{
  "image_size": 64,
  "crop_scale_min": 1,
  "encoder_widths": [64, 128, 256],
  "fusion": "prefix",
  "decoder_layers": 8,
  "decoder_norm_position": "pre",
  "decoder_bias": "none",
  "init": "torch_default",
  "steps": 22600
}
Rows from block 2 of the text decoder, named by matrix and row number. Rows with one number belong to one attention dimension. Each number is 128 + 32 x the weight over its row's rms, rounded and kept within 0 to 255. All counts start at 0. After the name is the row's rms in percent of the matrix's.
# v: attention value (decoder.blocks.2.attn.v.weight, 128x128), inputs 64-127
# proj: attention output (decoder.blocks.2.attn.proj.weight, 128x128, transposed), outputs 64-127
v.48 104 [104 110 159  85 111 202 138 155 125 141 121  71 187 186 147 177  64 131 139 174  74 139 181 161 104 106 112 159 126 130 120  94 160  76 157 110 141 104 101 125 138 119 101 168 134 150  76 141 123 145 165 164  96 130 117  66 122 184 100  93 143 113 138  90]
proj.48 098 [147 135 181 152 148  79 163 113 137 156 130  82 154 128 110 143 158 168 159  72 174  93 138 172 110 141 135  95 121  71 145 138 170 190 100 145 117 100 185 179 133  68 173 117 107 150 125  76 118  77 111  80 177 126 122 127 102 180 144 129 103 115  92 159]
v.49 114 [ 99 178 140 186 139 114 121 141  62  81 165 100 102 150 137 115 159 116  99 128 160 101 139 180 196 113 147 135 113  58 178 134  80 111 176 119 165 108 129 121 180 114 145 130  90 100 141 158 125 124 159 160 167 174 133 158 161  92 167  84 142  77 138 118]
proj.49 114 [152 166 134  98 100  93 124  54 122 113  78 162  58  84 119 181  81 110 162 194 117 111 129 117  70 145 152  89 193 141  78 126 121 152 139 120 152 115  98 119  89 173 147 115 100 150 135 134 125  79  70 159 160 138 124 178 130 175 120 104 142 140 115 138]
v.50 101 [152 107 131 142 137 125  75 101 125 154 122  92 134 125  96  92 170 109 146 160 143  91 149  89 158 151  94 116 150 128 152 127 105  78 110  87 156  76 190 164 208 128 149  89 161 152 121 143  84 139 113  92 122 108 129 139 156 169 132 110 103 127 142  68]
proj.50 105 [ 97 131 124 114 132 115 149 124 196 139  96  67 110 126 128 110 115 140 178 102  85 121 165 168 124 125 129  91  78 150 167 132  73 143 171 106  86 183  63  92 106  78 155 134  94 140  81 159 138 133  51 139 150  83 116 148 172  78  99  99 110 135  99 142]
v.51 097 [136 175  74  89 144 104 137 107 144  95 115 163 143  88 174 110 137 114  46 105 129  97 129 138 118 117  99  81  70  94 194 165 147 165 100 121 114 215 109 106 102 143 114 126 119  98 105 120 111 164 149 105 158 104 130 141 110  94 100 129 159 106  83 164]
proj.51 101 [146 117  98 146 126 150 109 135  64 121 121 187 144 122 145 143 121 134 134 160 126  90 111 111 197 152 130 145 175 113  53 110 106 113 144 175 181  89 104 149 130 172 114  77 161 112 174 126 110 134 177 151 127 105 116 122  90 137 146 163 119 153 123 130]
v.52 105 [136 195 165 141 124 125 151 101  98  77  97 191  94 112 179 181 117 111  79 157 169 135 119 140 168 121 108  68  77 119 122 161 153 113  89 139 108  79 161  72 151 104 165  89 115 131 112 119 173 147 154 120 144 132 104 159 146 119  96  72 151 143 164 168]
proj.52 102 [ 90 119 104 111 106 119 118 107  89 129  92 120  98 138 166 112 105 133 115 169  84 155 119  95 155  86 144 130 174 148  53 157 141 157 159 184  87 107 105 109 143 196 144 134 145 136 170 103 110  60 190 219 123  94 132 166 101 130 134 101  94 157  75 144]
v.53 107 [147 148 168 181 113  76 145 106 117  90 129 176 113 126 137 131 160  79 132 108 106 126 141 166 143 150 141 134  83  88 148 164  85 109 149 124 151 143 122 114 163  97 171 156  69 104 159  91 152 157 131  94 100 183 120 101 176 137  97 143 105 149 202 145]
proj.53 103 [121  76 154  86  88  88 101 107 137 134 107 100 111 151 158 154  89 111 111 178 157 139 103 181 120 151 177 136 172 127 117 107 111 131 164  84 119 151 161 122 145 166 175 163 144 157 188 139 112 102  73 181 172 133 182 152 127 158 130 117 122  93 108 152]
v.54 114 [146 112 132 118 120 133 115  95 154 114  96 114 125 150 142  73  65 115  33 117 174 121 102 146  73 110  86  97  81  92 193 143 122 117 117 120  90 164 129  82  95 153 148 133 110 155 109 127 125 121 159 114 151  86 109 102 170 163 112 141 144 173 139 154]
proj.54 110 [124  90  90 160 111 138 149 157 120 112 107 104 144 143 141 117 133 203 175 137  76 135 141 126 186 101 153 124 145 147  92 115 134 160 168 172 128 145  58 180 103  94 154 133 124 217 189 119 113 119 156 180 139 116  99 156 125 129  85  88 125 117  61 140]
v.55 104 [113 176 160 137 175 121 108  85  71 104 172 186 102 161 119 113 153 115  49 133 167 132 120 123 152 157 124  67 119  68 181 199 132 204 118 133 148 109 150  88 102 135 128  88 123  56  77 132 172 137 182 117 128 168 113 158 152  98 101 135 118 113  59 167]
proj.55 105 [111 106  90 105 106  98 115  59  63  93 101 152 108 156 155 167 118  75 156 191 120 137 110 135 127 153 121 130 198 144  71 137 123 113 159 123 144 105 154 149 147 161 148  54 134 158 152  95 104 128 146 153 114 119 130 165 114 192  92 129 136 125 109 115]
v.56 119 [133 109 156 183  95 102 148 111 147 166  94 157 153 136 126 167 139 116 199 117 114  93 128 102 100 174 143 121 163 150  59 116 138 113 139 110 159 108 155 135 125  70 140 141 114 121 165 132 193 160 113 104 112 175 121  93 110 148 133  98 100 182 143 135]
proj.56 112 [114 118 146  93 117 117 121 129 128 107 182  90 125 138 161  72 144  62  74 102 171 168 154 148 130 133 152 164  99 129 144 127 145 127 118 100  76 163 213  75 149 175  99 160 108 106  97 114 131  98 123 106 158 134 181  98 165 107 145 144 113 104 147 129]
v.57 102 [107 137  76 213 139 149 131 137 169 177 143 151 153 134 151 141 100 117  79 141 184 150 128 135 179 159  55 206 140 105 175 145  80 130 149 172 127 139 169 133 112 152 153 153 161 137 193  67 131 128 143 145 106 118 111  79 197  95 126 125 122 185 189 135]
proj.57 099 [125  76 156 103 109 100 126 154 184 108 157  74  80 110  75 110 156 124 110 137 151 175 111 145 102  79 167 149 203 124 164 150 114 111 183 131 152 155  75 135  67 100 156 163 134 174 162 117 122  98 113 157 124 103 129 144 102 114  69 170 132 115 184  62]
v.58 095 [102 146 138 151 144 160 175  86 131 147 136 133 174 121 178 160 162 151 157 157 122 128 171 120 174 141  93 188 169 106 124 164 100 152 122 178 131  97 180 156 153  99 140  80  90  87 128 116 161 103 111 134 104 144 107 158  97 141 181  97 115 119 134 126]
proj.58 095 [ 98 113 170  80 159 126  88 165 173 110 116  74  69 117 110 128 109  95  96 137 148 129 151 182  61 164 172  72 151 150 140 137 151 115 117  93 103 198 144 110 133 110 163 166 111  75 109 136 145 149  51 112 161 128 190 136 133 103  84  99 152 147 172 110]
v.59 114 [137 119 117 106 173  80  72 118 150  92 104 191 126 149 164 124 161 155 101 124 148 124  81 126 145 156 143 114  45 114 110 123 149 117 104 160 151 158 111 152  60  98 102 145  91  36 162 114 167 200  95 118 121 168 110 172 118  75 100 168 150 165  97 192]
proj.59 116 [104 106 110 141 150 142 104 125  47 144 142 140 136 104 213 126 108  79 100 136 123 157  91  67 131 111 140 104 210  98  65 138 110  79 113 142 112 118 170 149 144 155  98  71 126 123 162 140  66 126 192 119 145 115 167 118 169 120 129 131 166  95 152 126]
v.60 100 [142  96 167  17  60 117 108 154 152  95 153 124  74 151 144 141 113 138 120 191 114 174 127  65 109 137 155  93  94 141 149 102 166 113 103 177 180 163 116 103 164 114  97 104 148 148  67 124  66 115 147 138 103  91 124 165 111 186 116 152 148 111 140  84]
proj.60 101 [ 60 130 102 140 121 124 160 141 128 165 141 159 150 129 171 145 112 202 102 105 104  98 169 118 161 112  91 138  98  98 108 125 157 170  97 107  86 102 103 202 107  70 114 102 131  99 101 134 165 156 167  98 152 116 122 142 182  78 151  68 165 119 103 168]
v.61 117 [136  88 153 105  93 150 106 129 143 164 142 144 174 108  69  29  94 154 126 120 124 166 110 103 100  79 104 178 172 188  96 101 102 115 122 165 153 137 154 154  82 158 114 135 133 134 176  96 105  73  81  88 115  59 116 182 143 123 156 203 116 162 156 125]
proj.61 114 [118 107  91  86 182 155 134 199 139 118 178  97 140 146  99  98 178 152 152  87  96 161 130 117 122 101 118 165  79 148 179 117 120  91 145  97 123 196 102 166 129  95  93 135 131 155  98 183 144 195 154 137  79 122 132  86 155  75 104 115 153 155 167 123]
v.62 092 [133 144  93 167 171 114 126 117  85 107 164  77  93  97  91 123 146 134  83 132 115  54 117 138 106 111 105  73 109 108 119 126 137 184 193 145 101 211 137 127  97 137 158 124 118 145  69  93 101 148 168 148 128 180 181  71 146 119 118 152 145 157  50 151]
proj.62 093 [163 136  99 133  91 126 154 114  76  71 145 206 151 136 146 108  87 117 187 193 138 144 154 140 201 181 141 155 152 155 123  85 113 150 146 174 165 101 158  91 110 186 140 110  63 157 127 145 140 110 119 145 102 138 120 166 135 184  75 158 183 102 144 122]
v.63 100 [102 110 130  80 127 160 141 170 149 130 149 101 174 168 123 169 110 161 107 143 149 113  98  78 178 169  93 143  83 135 187 111  87 161 182 102 130 177 131 104 127 177  54 115 156 178  89 175 130 166 138 153 171  89 144  99  76  72  78 114 156  88 117  79]
proj.63 099 [151 190 150 151 108 132 151 148 103  79 138 143 127  65 100 170 175 176 150 110 165 125  90 136 138 169  81 145 134 102 102 123 110 105  97 156 122  31 143 155 151  97 144 114 124 147 124  94 153  85 183  85 129 103  77 144 121 168 176 179 121 141 150 133]
v.64 091 [133 173 128 101  77 228 124 129 129 107 137 110  72 157 139 162  96 116 141  91 104 109 135 120 140 107 134 110  56  97 117 172 113 186 214 148 138 108 132  86 153 154  88  76 167  91  98 160 115 168 144 161 179 146  82 152  87 104 142 104 136  81 170 126]
proj.64 096 [ 93 179  75 113 185 122 163  93 141 110 149 132 125 151 127  26 108 150 139 126 117 111 178 115 169  98  98 121 107 196 145 134 148 115  89 163 191 168 158 152 119 101 158 109 139  85  84 140 150  84  84 141  79 126 228 174 112 138 150  92 157 145 133 119]
v.65 099 [100 159  84 175 128 112 197 175 123 114 156 113 158 144  99 171 138 105 159 177 174 130 108 161 197 162  40 129 152  98  99 106  46 101 107  91  92  86 180 158 123 135 126 145 136 103 100  83 151 152 125 168 113 153 138  59 125 135 103 123 136 133 134  96]
proj.65 100 [178 148 154 145 101 154  75 175 114  98 184 154 157 153 156 159 143 174 180 113  90 174 162 148 121 118 138 145 140 105  90 200 185 120  74  97 102 123 108 102 186 140 105  96 128 155 149 105 128 109 115  72 117 103  57 150 110 117 159 145  76 155 104  93]
v.66 100 [ 89 198 109 150 155  83 194 135  91 109 106 154 109  95 177 169  98 139  87  55 158 104  98 129 123 142 148 123 100 145 101 104 118 166 113 136  80 201 120 126 102 148 137 184 119  93 162 119 103 168 100 129 170  83 143 179  98  60  98 123 210  85 119 130]
proj.66 104 [104 120 150 130 177  99  76  67 174  89 123  87  69  96 173 138 133 168 122 160 154 128 102 166  67 198 141  76 136 120 176  95 168  80 151  90 144 161 129  91 137 147  73 105  72 107  89 113 146 123 164 164 147 134 159 103 144 151 163 147  65 117 119 140]
v.67 102 [157 131 125 168 116 151 120 156  94 116 154 131 155  82  91 119 125 137 184 121 150 112 182 173 135 145 131 132 196 149  86  95  69  98 152  90 135 135 138 133 129 105 134 112 116 139 115 104  93 163  98 183 123 156 146 119  86 128 152 138  86 112 150  69]
proj.67 106 [160 107  95 152  68  80 141 184 182 158 186 161 139 129 142 131 163 156 178 172 121 106 108 119  88 108 151 134 119 123 139 179 121 155 129 119 110 168 126  60 175 133 107 160 128 143 189 166 114 131 183 135 116 107  54 146 152 133 108 158  70  97 122 117]
v.68 096 [ 96 157  68 132 164 129 160 103 139 131 113 183  96 149 162 194 155 175 152  52 123  83 127 146 172 111 125 178 120 120 123 122  72 109 134 153 113 125  79 116  70 149 118 140 118  50 178 135  97 122 135  95 153 160 164 129 125 101 166 145 157 120 128 114]
proj.68 095 [152 105 111 110  97  43  87 140 192 126 129 139 104 107 136 161 129 192 191 128 168 153 102 185  66 107 112  90  98 122 168 169 146 137 125  94 112 166 159  47  90 133 110  99 140 115 150 161 153 133 147 138 115 135 154 124 145 150 160 184  51 122  99 121]
v.69 107 [124 132 193 150 148  76 128  89 147 125  90 212  69 131 168  82 170 146 142 146 181 164  93 130 131 145 126  88 142 107  72 152 146 145 119 158 198 121 121  94 167  64 169 120 144  79 106 100 186 140 174 169 142 116  93 181 100 129 107 133 124 154 187 140]
proj.69 105 [111 104 120 132 123 111 152 197 134 152 195 103 133 181  89 144 152 119 108 115 161 124 157 160 146 108 121 119 130 164 173 168 147 147  56 137  66 170 130 100  84 131 112  85  77 105  58  94 107 124  73 124 139 109 142 131 167 120 147 116 120 146 144  91]
v.70 093 [125 176 142 118 163 164 138 144  96  82 117 158  95 139 120 107 154 155 106 141 148  62 149 133 138 120 138  68  73 125 102 136  98 162 157 140 145 100 125  91 147 144 102  50 130 106 100 144 189 161 149  63 160 117  96 137 110  86 147  77 112  83 146 149]
proj.70 093 [ 80 146  97  93 192 102 142 126 129 156  78 134 173 139 116  63 116 121  87 125 109 135 187  91 155 125 100 115 129 143 159 126 180 117 111 134 139 115 137 107  79  87 190 129 143  51 117 135 113 129  87 125  68 159 237 144 180  76 126 104 198 124 122 101]
v.71 101 [159  98 179 170 134  30 103 119 137  92 138 155 144 111 160  60 160 104  96 127 128 114  98 147  84 144 162 140 145 153 103 111 175 162 106 104 150 114 143 171 122  79 160 100 154 132 150 134 132 117 116 136 113 177 149 144  76 121  85 139 126 210  76 108]
proj.71 103 [ 89  93  70 127 167 185 199 150 163 150  98 114 144 121 104 138 145  90 128 215 169 129  78 144 129 143 135 104 126 130 144 137 105 114 156 111 125 117 118  95  52 105  98 133 128 131 115  64 127 152 162 192 128 179  85 145 176  99 125 148 141 158 161 155]
v.72 094 [167 162  81 194 141 110 138 162  82 109 151  89 151 125  82 129 169 146 172  76  74 119 143 155  96 123 165 212 190 154 119 150 108 116 190 154 158 120 133 163 122 132 163 141 135 110 135 133  90 156  37  89 128 108 157 163 137  89 177 139 125 104 105 146]
proj.72 099 [110  70  92 125 128 104 115  95 187 127 102 143 123  71 134 171 112 162 167 175 174 103 109 128  94 152 126  98 112  88 117 108 164 114 167  93 126  96 103 161 135  94 123 146 133 162 181 115 105 133 168 171  89 145 124 146 160 159  92 180  83  72 118 150]
v.73 097 [116 103 134 119  92 135 143 115 105 155 172  94 112 131 158 154 131 107 212 146  80 174 186 149 144 122 167 154 120 168  86 127 171 117  97 156 155  60 135  98 142  84 126 143 163  97 149 144 156 155 143 110 104 161 180 100 110 199 111  68  93 163 107  55]
proj.73 098 [154 129 148 155  82  53 191 153 123 206 124 118 163  78 119 142 146 135 166 130 101 144 164  67 108  70 130 121 155 143  99 167 130 133 144 143 130 176  87 119 114  91 155 141 184 162 148 105 155 134 124 157 116  84 108 128  94 121 108 128 154 154 105 152]
v.74 087 [117 133 113 104 156 174 172 130 101  94 201 120  73  90  92 122 106 133 145 151 143 109 143 179 166 131 188  79 113 117 113 132 138 164 161  73  98 108 146 123 142 111 100  69 112 205  96 163 105 129 199 162 126 110 148 135 145 177 113 125 135 122 113 165]
proj.74 095 [105 170 107 106 175 134 177 130 142 136  68 133 150 107 122 129  99  89 142  84  65 163 184 139 108 102 137 133 163 135 123 125 139  72 136 163 179 147 128 114 145 147 169 231 156  68 121 142 111 129 144 122  89 169 170 135 164 123 118 129 184 101 180  89]
v.75 102 [112 131 107 150 135 120 163 137 132  89 163 130  85  98 146 131 126 133 103  59 159  95 111 165 143 155 184 157 110 161 127 144 143 156 167 169 100 154 125  78 134  94 134 116 125  67 112 120 151 193 131 115 178 204 182 119 111  96  64 146 182  99  91 136]
proj.75 103 [152 143  88 124 156  88 103 147 133  65 127 159 134 114 128 146 145 158 167 170 129 135  82 206  83 123 136 123 106 125 142 167 124 118 128 132 149 172 136  52  74 154 157  86 121 118 106 106 149 132 186 168  70 136 128 172 175 140 183 125  77 149 145 135]
v.76 094 [153 102 177  63 122 161  83 119 178 130 114 125 161 134  93 157 131 116 188 147 102 142 119  88  98 154 103 136 123 181  96 136  80 156 117 116 119 114 128 199 133 137 119  93 171 185 169 109 117 105  78 131  99 145 138 113 119 160 157 182  79 181 129 148]
proj.76 100 [106 136  65 130  93 148 140  99 107 190 129  94  81 176 123 112 102  66  93 120 162  84 121  98  95 133 118 187 103 111  90 113  57 160 142 110 148  76 127 182  96 126 167 152 145 171 134  78 176 117 105 106 157  86  60  84 139 115 103 157 115 134 107 109]
v.77 114 [153  86  73 136  91 145 138 158  76 152 146  58 170 110  72 124 114 166 182 117  67 128 160 153  99 155 150 132 175 174 103 131 133 129 126 116 111  79 163 161 158 137 115 113 128  87 111 147 111 142 106 115  83 164 174  98 115 127 124  92 127 149 142  35]
proj.77 108 [151 101 129 138  82 146 159 135 130 192 134 103 155  64 122 159 103 122 152 133 139 123  96  95 114 100 124 144 147  99 119 124 153 129 148  93 150 166  93 142 147  70 109 177 225 175 213 138 138 140 169 162 128 118  96 161 110 145 116 168 130 109 103 142]
v.78 098 [147 127 145 145 157  69 121  73  94 180 102 157 139 116 140 153 153 121  60 168 154 161 113 133 130 171 121 127 166  76 146 144 165 167 160 166 107 134 159 127 141  89 160 214 144  37 113  88 140 154 168 129 163 100 102 163 143 130 109 154 149 175  96 121]
proj.78 094 [111 110 129 111 144 156 110 110 109  58 135 131  93 114 113 183 110 115 117 186 165  73  67 123 127 161 190 115 124 131 122 155 189 116 169 109 116 154 125 147 149 125  66  45  66 115 112  82 147 116  98 134 115 164 118 161  89 107 174 109 105 178 110 142]
v.79 097 [150 149 124 133 121 106 196  94  85  88 134 128  94 163 128 156 181 159  88  97 169  87 108 161 158  87 107 139 146 125 135 114 100 132 177  70 101 134 160 133 142 124 187  64 161 115 171 128 169 136 155 143 129 151 191  94 129  81  63 116 167 157 106 124]
proj.79 097 [115 133  92 126 128 137 153 150 178 127 131 149 149  98  89 148 172 148 153 135 130 148 113 198 140 133 152  67 113  81 117 154 157 131  98 101 160 165  81  37  90 135 129 113 109  79 115 136 125 132 165  89  54 131 155 162 129 120 123 119 123 146 127 124]
v.80 097 [107 145 125 102 141 187 165 120 169 134 167 134 116 170 134 145 117  98 138 133 118 127 124 173 154 162 143 158 102 165  40 136 127 118  88 117 126  57 109 157 126 112 164 131 130 133 110 113 168 153  98  75  85 166 164 137 104 176 106  70 107 165 179 144]
proj.80 099 [ 97  74 185  47 157 130 145  99 141 104 133 123  93 110 161 104 177 136 127 102 139 156 126 143 155 101 185 122 157  37 185  80 158  71 138  98 137 145 120 149  69  72 161 129 107 127  88 122  92 176  96 142 173 164 147  68 182 111  96 153 120  84 142 133]
v.81 109 [115 158  91 146  97 112 115  58 109 157  89 155 162 104 137 124 150 128 119 133 152 113 100 133 142 144  91 143 162 178 120 115 147 120  84 126 198 196 139 115  67 112 126 175 120  69 180 107 118 158 108 206 115 127 102 204 103  93 151 142  85 207 145 145]
proj.81 104 [110  93  82 135 129 176 183  99 117 144 153 163 162 166 165  72 149 122 147 101 107 180 138 127  67 104 153 103 151  59  75 194 143 139 136 127  94 174 123 131 166  65 188 103 111 140  45 160 100 111 156  66 113 152 130 131 114 117 177  95 162 150  95 149]
v.82 091 [121  96 135 116 101 115 147 129 115 140 214 129 156 185  62  96 109 147  95 113  95 107 143 146  75 108 160 165 180 153  84 147 162 132  82 175 134 160 102 149 112 161 167  86 167  97  95 116 122 114 142 139 134 166 152 149 142 124 173 155 149 174  91 117]
proj.82 095 [152 132 154 153 158 151 125 108  60 108 108 120  94 121 151 131  82 169 115 128 179 149 202  57 117 121 111  88 108 139 123 139 151 117 133  48 108 143 140 146  85 160 127 120 178 169 144 138 104 138  84  82 137 140 111 153  93  82 120  74 171 114 121 140]
v.83 113 [101 209 119 161 104 132 134 104 149  93 100 156 136  88 223 204 171  75 129  92 167 105  91 184 173 128 112 152  86 112 152 136 137 122 159 101 102 178 110 131  99 145 112 167 109 146 133 112 154 189  85 115 179 137 117 157 148  56 101 124 172 105 163 183]
proj.83 108 [147 128 139 118 111 149 134 136 193 118 135 107 165 122 115 130 102 126 161  88  64 185  94 177 140 149 214 139 133 111  93 120 106 114  96 148 163 132  85 146 185 121 172  90  92 103 112 151 145  88 154 108  95 154 156 128 142 127 206 145 130 168 109 193]
v.84 116 [113 113 114  90 133 169 134  99 195 129 119  70 176 165 129 167 101  96 135 134  96 129 113 107 103 155  74 117 153 139 147 108 108 106  52 124 102  89 165 153 132 159 123 182 126 176 163 111  94 110  88 195 107 106  94 113 167 136 158 170 112 160 206 101]
proj.84 108 [ 82  99  94 175 114 183 151 128 102 134 161 171 180 144 120 152 150 151 148 141  71 118 133 142 112 123 130  93 109 155 104 138 195 165  66 140 174 178 132 101 102 136 147 135  89 137 134 129 143 106 119 162 121 110  74  72  69 121  78 130 131 145 125 155]
v.85 110 [122 202 101 133 126 109 184 136 117  89 106 182 128 136 165 146 143  74 150  89 172 165  92 154 134 136  72 184 158 139 119 164 102  93  78 161 144 104 130 157  80 111 139 152  82 141 184  84 104 154  27 104  96 117  89 136 143 128 197 172 158 118 133 177]
proj.85 107 [ 97  54 186 135 104 123  89 118 148 124 113 141 174 137 117 124 154 187 120  99 101 183 145 177  37 110 176 140 143  63 127  80 154 134 130 147 184  92 170 122 142  85 198 102 114  81 111 130 111 120 125 101 124 174 156  78 162 145 111 125 153 135  97 146]
v.86 105 [158  90 129  96 118 114 126 125 146 129 147 107 129  98 140 119 133 126  99 130  75  96 132  80  86 156 143 113 122  80 138 113 163 147  92 139 141 145 141 148  41 128 108 140 167 155  64 126 144 124  86 165 131  75  89  87  93 131 116 151 131 163 119 138]
proj.86 102 [ 78 170  73 203 136 166 126 110  91 153 169  96 151 122 141 110  72 149 144 126  85 118 130  99  96 169 112 173 139 154  87 143  58 142  91 169  84 137 130 123 153 105 129 157 154 160 166  89 168 122 131 158  74 140 129 142  46 134 165 135  92 107 147 167]
v.87 101 [124 138 147 109  98 197 144 180 156 126 184  81 160 161  73 173 102 127 167 111  81 125 174 151 114  96 179 172 142 169  82 123 124 129 186 130 123  74 150 157 130 124 157  75 175 178 144 153 118 164  96  74 108 174 137 127 116 153 111 108 127  96  94 125]
proj.87 098 [114 152 188  96 119  99 155 154 110  84  79 116  47  93 150 124 148 110 132 101 157 140 150 100 171 127 126  84 114 110 203 121 129  58 156  96 176 142 140 158 109 112 131 137 109 147 135 116  94 157  85 141 167 124 129 141 147  81  71 132 130 129 161 105]
v.88 089 [159 117 163  93 130 158 175 129 150 176 150 148 124 121  94 137 116  77 141 122  58  99 133 123 120 102 123 140 190 167 113  78  77 118  63 166  67 110 200 162 112  82 155 143  99 159 109 117 117 107 103 149 151 131 122 125 115 154 114 165 112 158 169  92]
proj.88 092 [ 74 104  87 104 107 161  65 118 104  79 149 150 105 137 170 128 177 196 127  75  98 123 189  97 131 115 138  90 125 102 109 189 155  85 153 174 169 102 113 125 119 152  84 109  88 115  99 101 127  95 121 129 159 135 103 116 108  95 120  74 138 174 144 134]
v.89 104 [128 124 129 138 140 160 137 123 107 143  91  88 127  95 140 138 154  67 172 178 170 167 177 132 111 127  94 150 126 100 209 121  78 137 133 132 128 112 139 137 201 152 105 113 121 123 166 128 148  97 137 179 106 131 150 142 183  86 139 108 106  88 102 112]
proj.89 104 [181 121 134 157 116 108 129 114 156 115  97 184 139 107 129 152 166 123  58 167  95  87 112 146 127 126  80 137 139 209 134 110 185 195 116 116 164 118 135 106  91 170 103 116 100 112 195  83 140 112 132 120 109  95 141 161 149 153 103 178 131 152 101 124]
v.90 107 [139 175 113 136 114 118 190 100 125 193 132 153 148  85 117 167 185 105 143 101 146 137 102 197 160 108  91 185 176 134 135  96 113 139 152 119  91 139 161 162 141 104 181 168 158  84 193 106 137 148 157 119 148 187 163 139 129  98 101 167 133 157  95 131]
proj.90 102 [119  89 110  95 129 135 109 146 101  91 109 159  98 147 109 102 133 145 148  38  98  88 188  97 191 134 175 106 108  80 117 153 167  65  86 117 137 114 107 113 148 160 106  67  95 160  81 180  88 104 120  97 134 132 116 172 169  93 162  91 191 145 121 132]
v.91 097 [146  62 121 128 117 157 140 141 137 153 147  83 112 188  64 131 141 144 134 151 101 123 160  96  93 118 190 139 144 113 119 143 111 159 148 151 132  65  98 132 146  64 136 128 174 133  91 139 138 150 126 107 114 201 148 118 107 196  69 102 102 112 108 113]
proj.91 102 [112 129 148 107 133  94 143 115 113 112 158  99  71 148 160 130 151 116 114 101 186  82 143  83 186 108 110 115 143  82 162  85 113  64 146 103 142  76 153 173  76 116 116 175 146 163 128 101  91 189 103 170 168 106 108 113 162 144 114 100 177 111 165 112]
v.92 105 [100 123 101 120  84  94  91 159 118 131 109 134 113 165 102 136 132 137 143 139 106 146 105 101 122 138 180 101 109 172  87 145 140  91 100  99 185  85 125 185 133 152 118 145 107 109 126 125  90  82  85  76  94 100 141 166 149 191 128  91  93 161 202 107]
proj.92 106 [137 138 132 163 104 129 198 137 138 185 172 170 118 143 115 108 124 149 143 197 157 175 125 150  84  79  95 156 151 170 160 148 124 135 130 123 137 137 117 110 113  96 165 117 105 123 127 135 139 101 144 161 158 126  88 100 123 156  85 178  58  91 126 125]
v.93 095 [126 149  67 150 131  80 163 119 137 173 105 156 155 126 128 176 174 157 131  94 132 150  90 134 117 134  58 161 156 107 102 114  85 119 120 175 109 125 115 122 120 124 183 163 198 123 187  82  54 137  78 115 137 103 135 157 162 103 160 180 142 159 119 103]
proj.93 096 [105  72  99 157 115 190  80 116  87 124 149 149 156 147 102  97 140 176 143  86 103 134 215 100 113 135 168  67 111  96 121 179 188 105  84 114 118 143 123  95 163 129 130  52 132 151  73 209  78  89 161  49 123 112 145 142  96 153 158 113 149 166 124 121]
v.94 103 [104 138 103 113 107  96 129 101  57 166 154 153  83 115 172  87 179 118  97 129 204 183 122 110 136 108 147 118 110  76 159 146 136 137 182 160 199  99 104 110 165 123 120 135 105   2 122 116 133 139 146 136 105 121 161 124 138 137 145 114 105  95 113 117]
proj.94 101 [188 137 157  87 132  80 141 122 169 159 132 127 137 160 140 135 156 132 131 128 135  85 112 188 123 112 112 214 144 138 131 103 113 155 123 112  62 133 169 144 112 130 145 128 165 119 158  93 102 137 143 146 104 128 154 195 173 183 133 170 116 121 113  86]
v.95 109 [120 184 144 149 131 139 156 113 148  82  66 137 142 160 220 158 118  96 138  91 143  93  86 121 117 157 103 147  90 132  79 114 118 181 113  89  85 167 144 118 103 101  87 175 109 221 102  99 154 162 109 127 112 131  99 107 130 133  65 102 132 110 179 179]
proj.95 105 [122 115 110 118 127 117 166 104 207 149 146  90 188 105 142 139 142 109 131 161  87 180 102 168 122 159 166 141 146  69 158 121  55 156 147 142 140 138 125 113 167 119 164 150  94 122 105 147 174 110 134 159 103 152 137  91 103 159 148 139 115 102 153 170]
v.96 090 [108 136 114  89 157 130 106 114 168 114 126 158 111 143 159 117 138  75 142 101 115 119  63 125 178 147 134 106  67 169 100 197 163 131  55 153 123 184  97 140  96 120 115 204  61 142 111 105 133 173 113 133 121 145 132 149  88  98 165 160 112 137 146 152]
proj.96 094 [100 120 148 114 155  58 128 103 130 140 192 135 155  80  73 153 124 150 205 151 181 195 137  72 117  71 151 181  88 127 122  69  67 112 133  75  82  92 151 138 197 156  91 139 148 160 174 109 116  93 100  80 147 112 149 158 122 124  93 135 118 144 156 106]
v.97 082 [128 107 167 145 169  24 143  69 113 141 171 161  89  90 106  95 107 189 118 116 114 155  91 122 144 120  87 145 198  89 204  82 149 115 128 108 156 101 132 114 122 121 107 145 120 108 122 136  91  61 157 181 154 122 158  93 134 139 132 161  85 134 164 121]
proj.97 085 [139 153 112 117 118 162 137 174 141  94  54 144 141 156 150 102 150  85  85 117  90  94 129 130 139 215 112 138 132  66 109 120 154 119  94 169 121  95 104 155 114 114 176  90 165 102  53 106 156 121 168 135 143 175  57 117 185  99 140 147 169  80  87 197]
v.98 107 [172 135 152 111 164  90 128 117 163 130  95 103 120 153 141 157 138 100 167  88 144 109  71  97 128 159 155  92  69 171 139 178 107 166  99 125 135 142 141  98 132  74 167 166 115  55  92 106 173 216 102 142 140 143 141 113  77 124  77 110 103 168 130 102]
proj.98 105 [103 125 141 146 128 142 182 127 131 119 167 149  84 108 127 194 154 172 166 140 156 119 114 136  96  80  96  84 110 128 156 114 107 139 129 104 131  74 115  57 190 152 139 117 164 140 201 176 127  77  87 133 131 120 149 139 123 124  75 107 124 104 184 158]
v.99 112 [157 160 145 133 149  59 166 119 152  57 149 188  96  98 166 110 160 128  89  75 157  76  62 162 152 164 144 148 112 132  73 140  95 115  74 164 147 144 146 121  86  89 168 135  83 141 159  81 168 191 123 102 138 191 101 137 120  85 148 173 102 132 166 135]
proj.99 106 [ 98 148 138 107 235 122 154 184 128 148 169 164 135 107 138 167 148 130 156 173 113 155 115 103 137  67 149 140  58 162 159 157 139 120 157 102  89  86 102  72 154 144 137 109 115 156 177 165 127  80 133 141 164 126 161 155 117 107  99  79 144 122 119 163]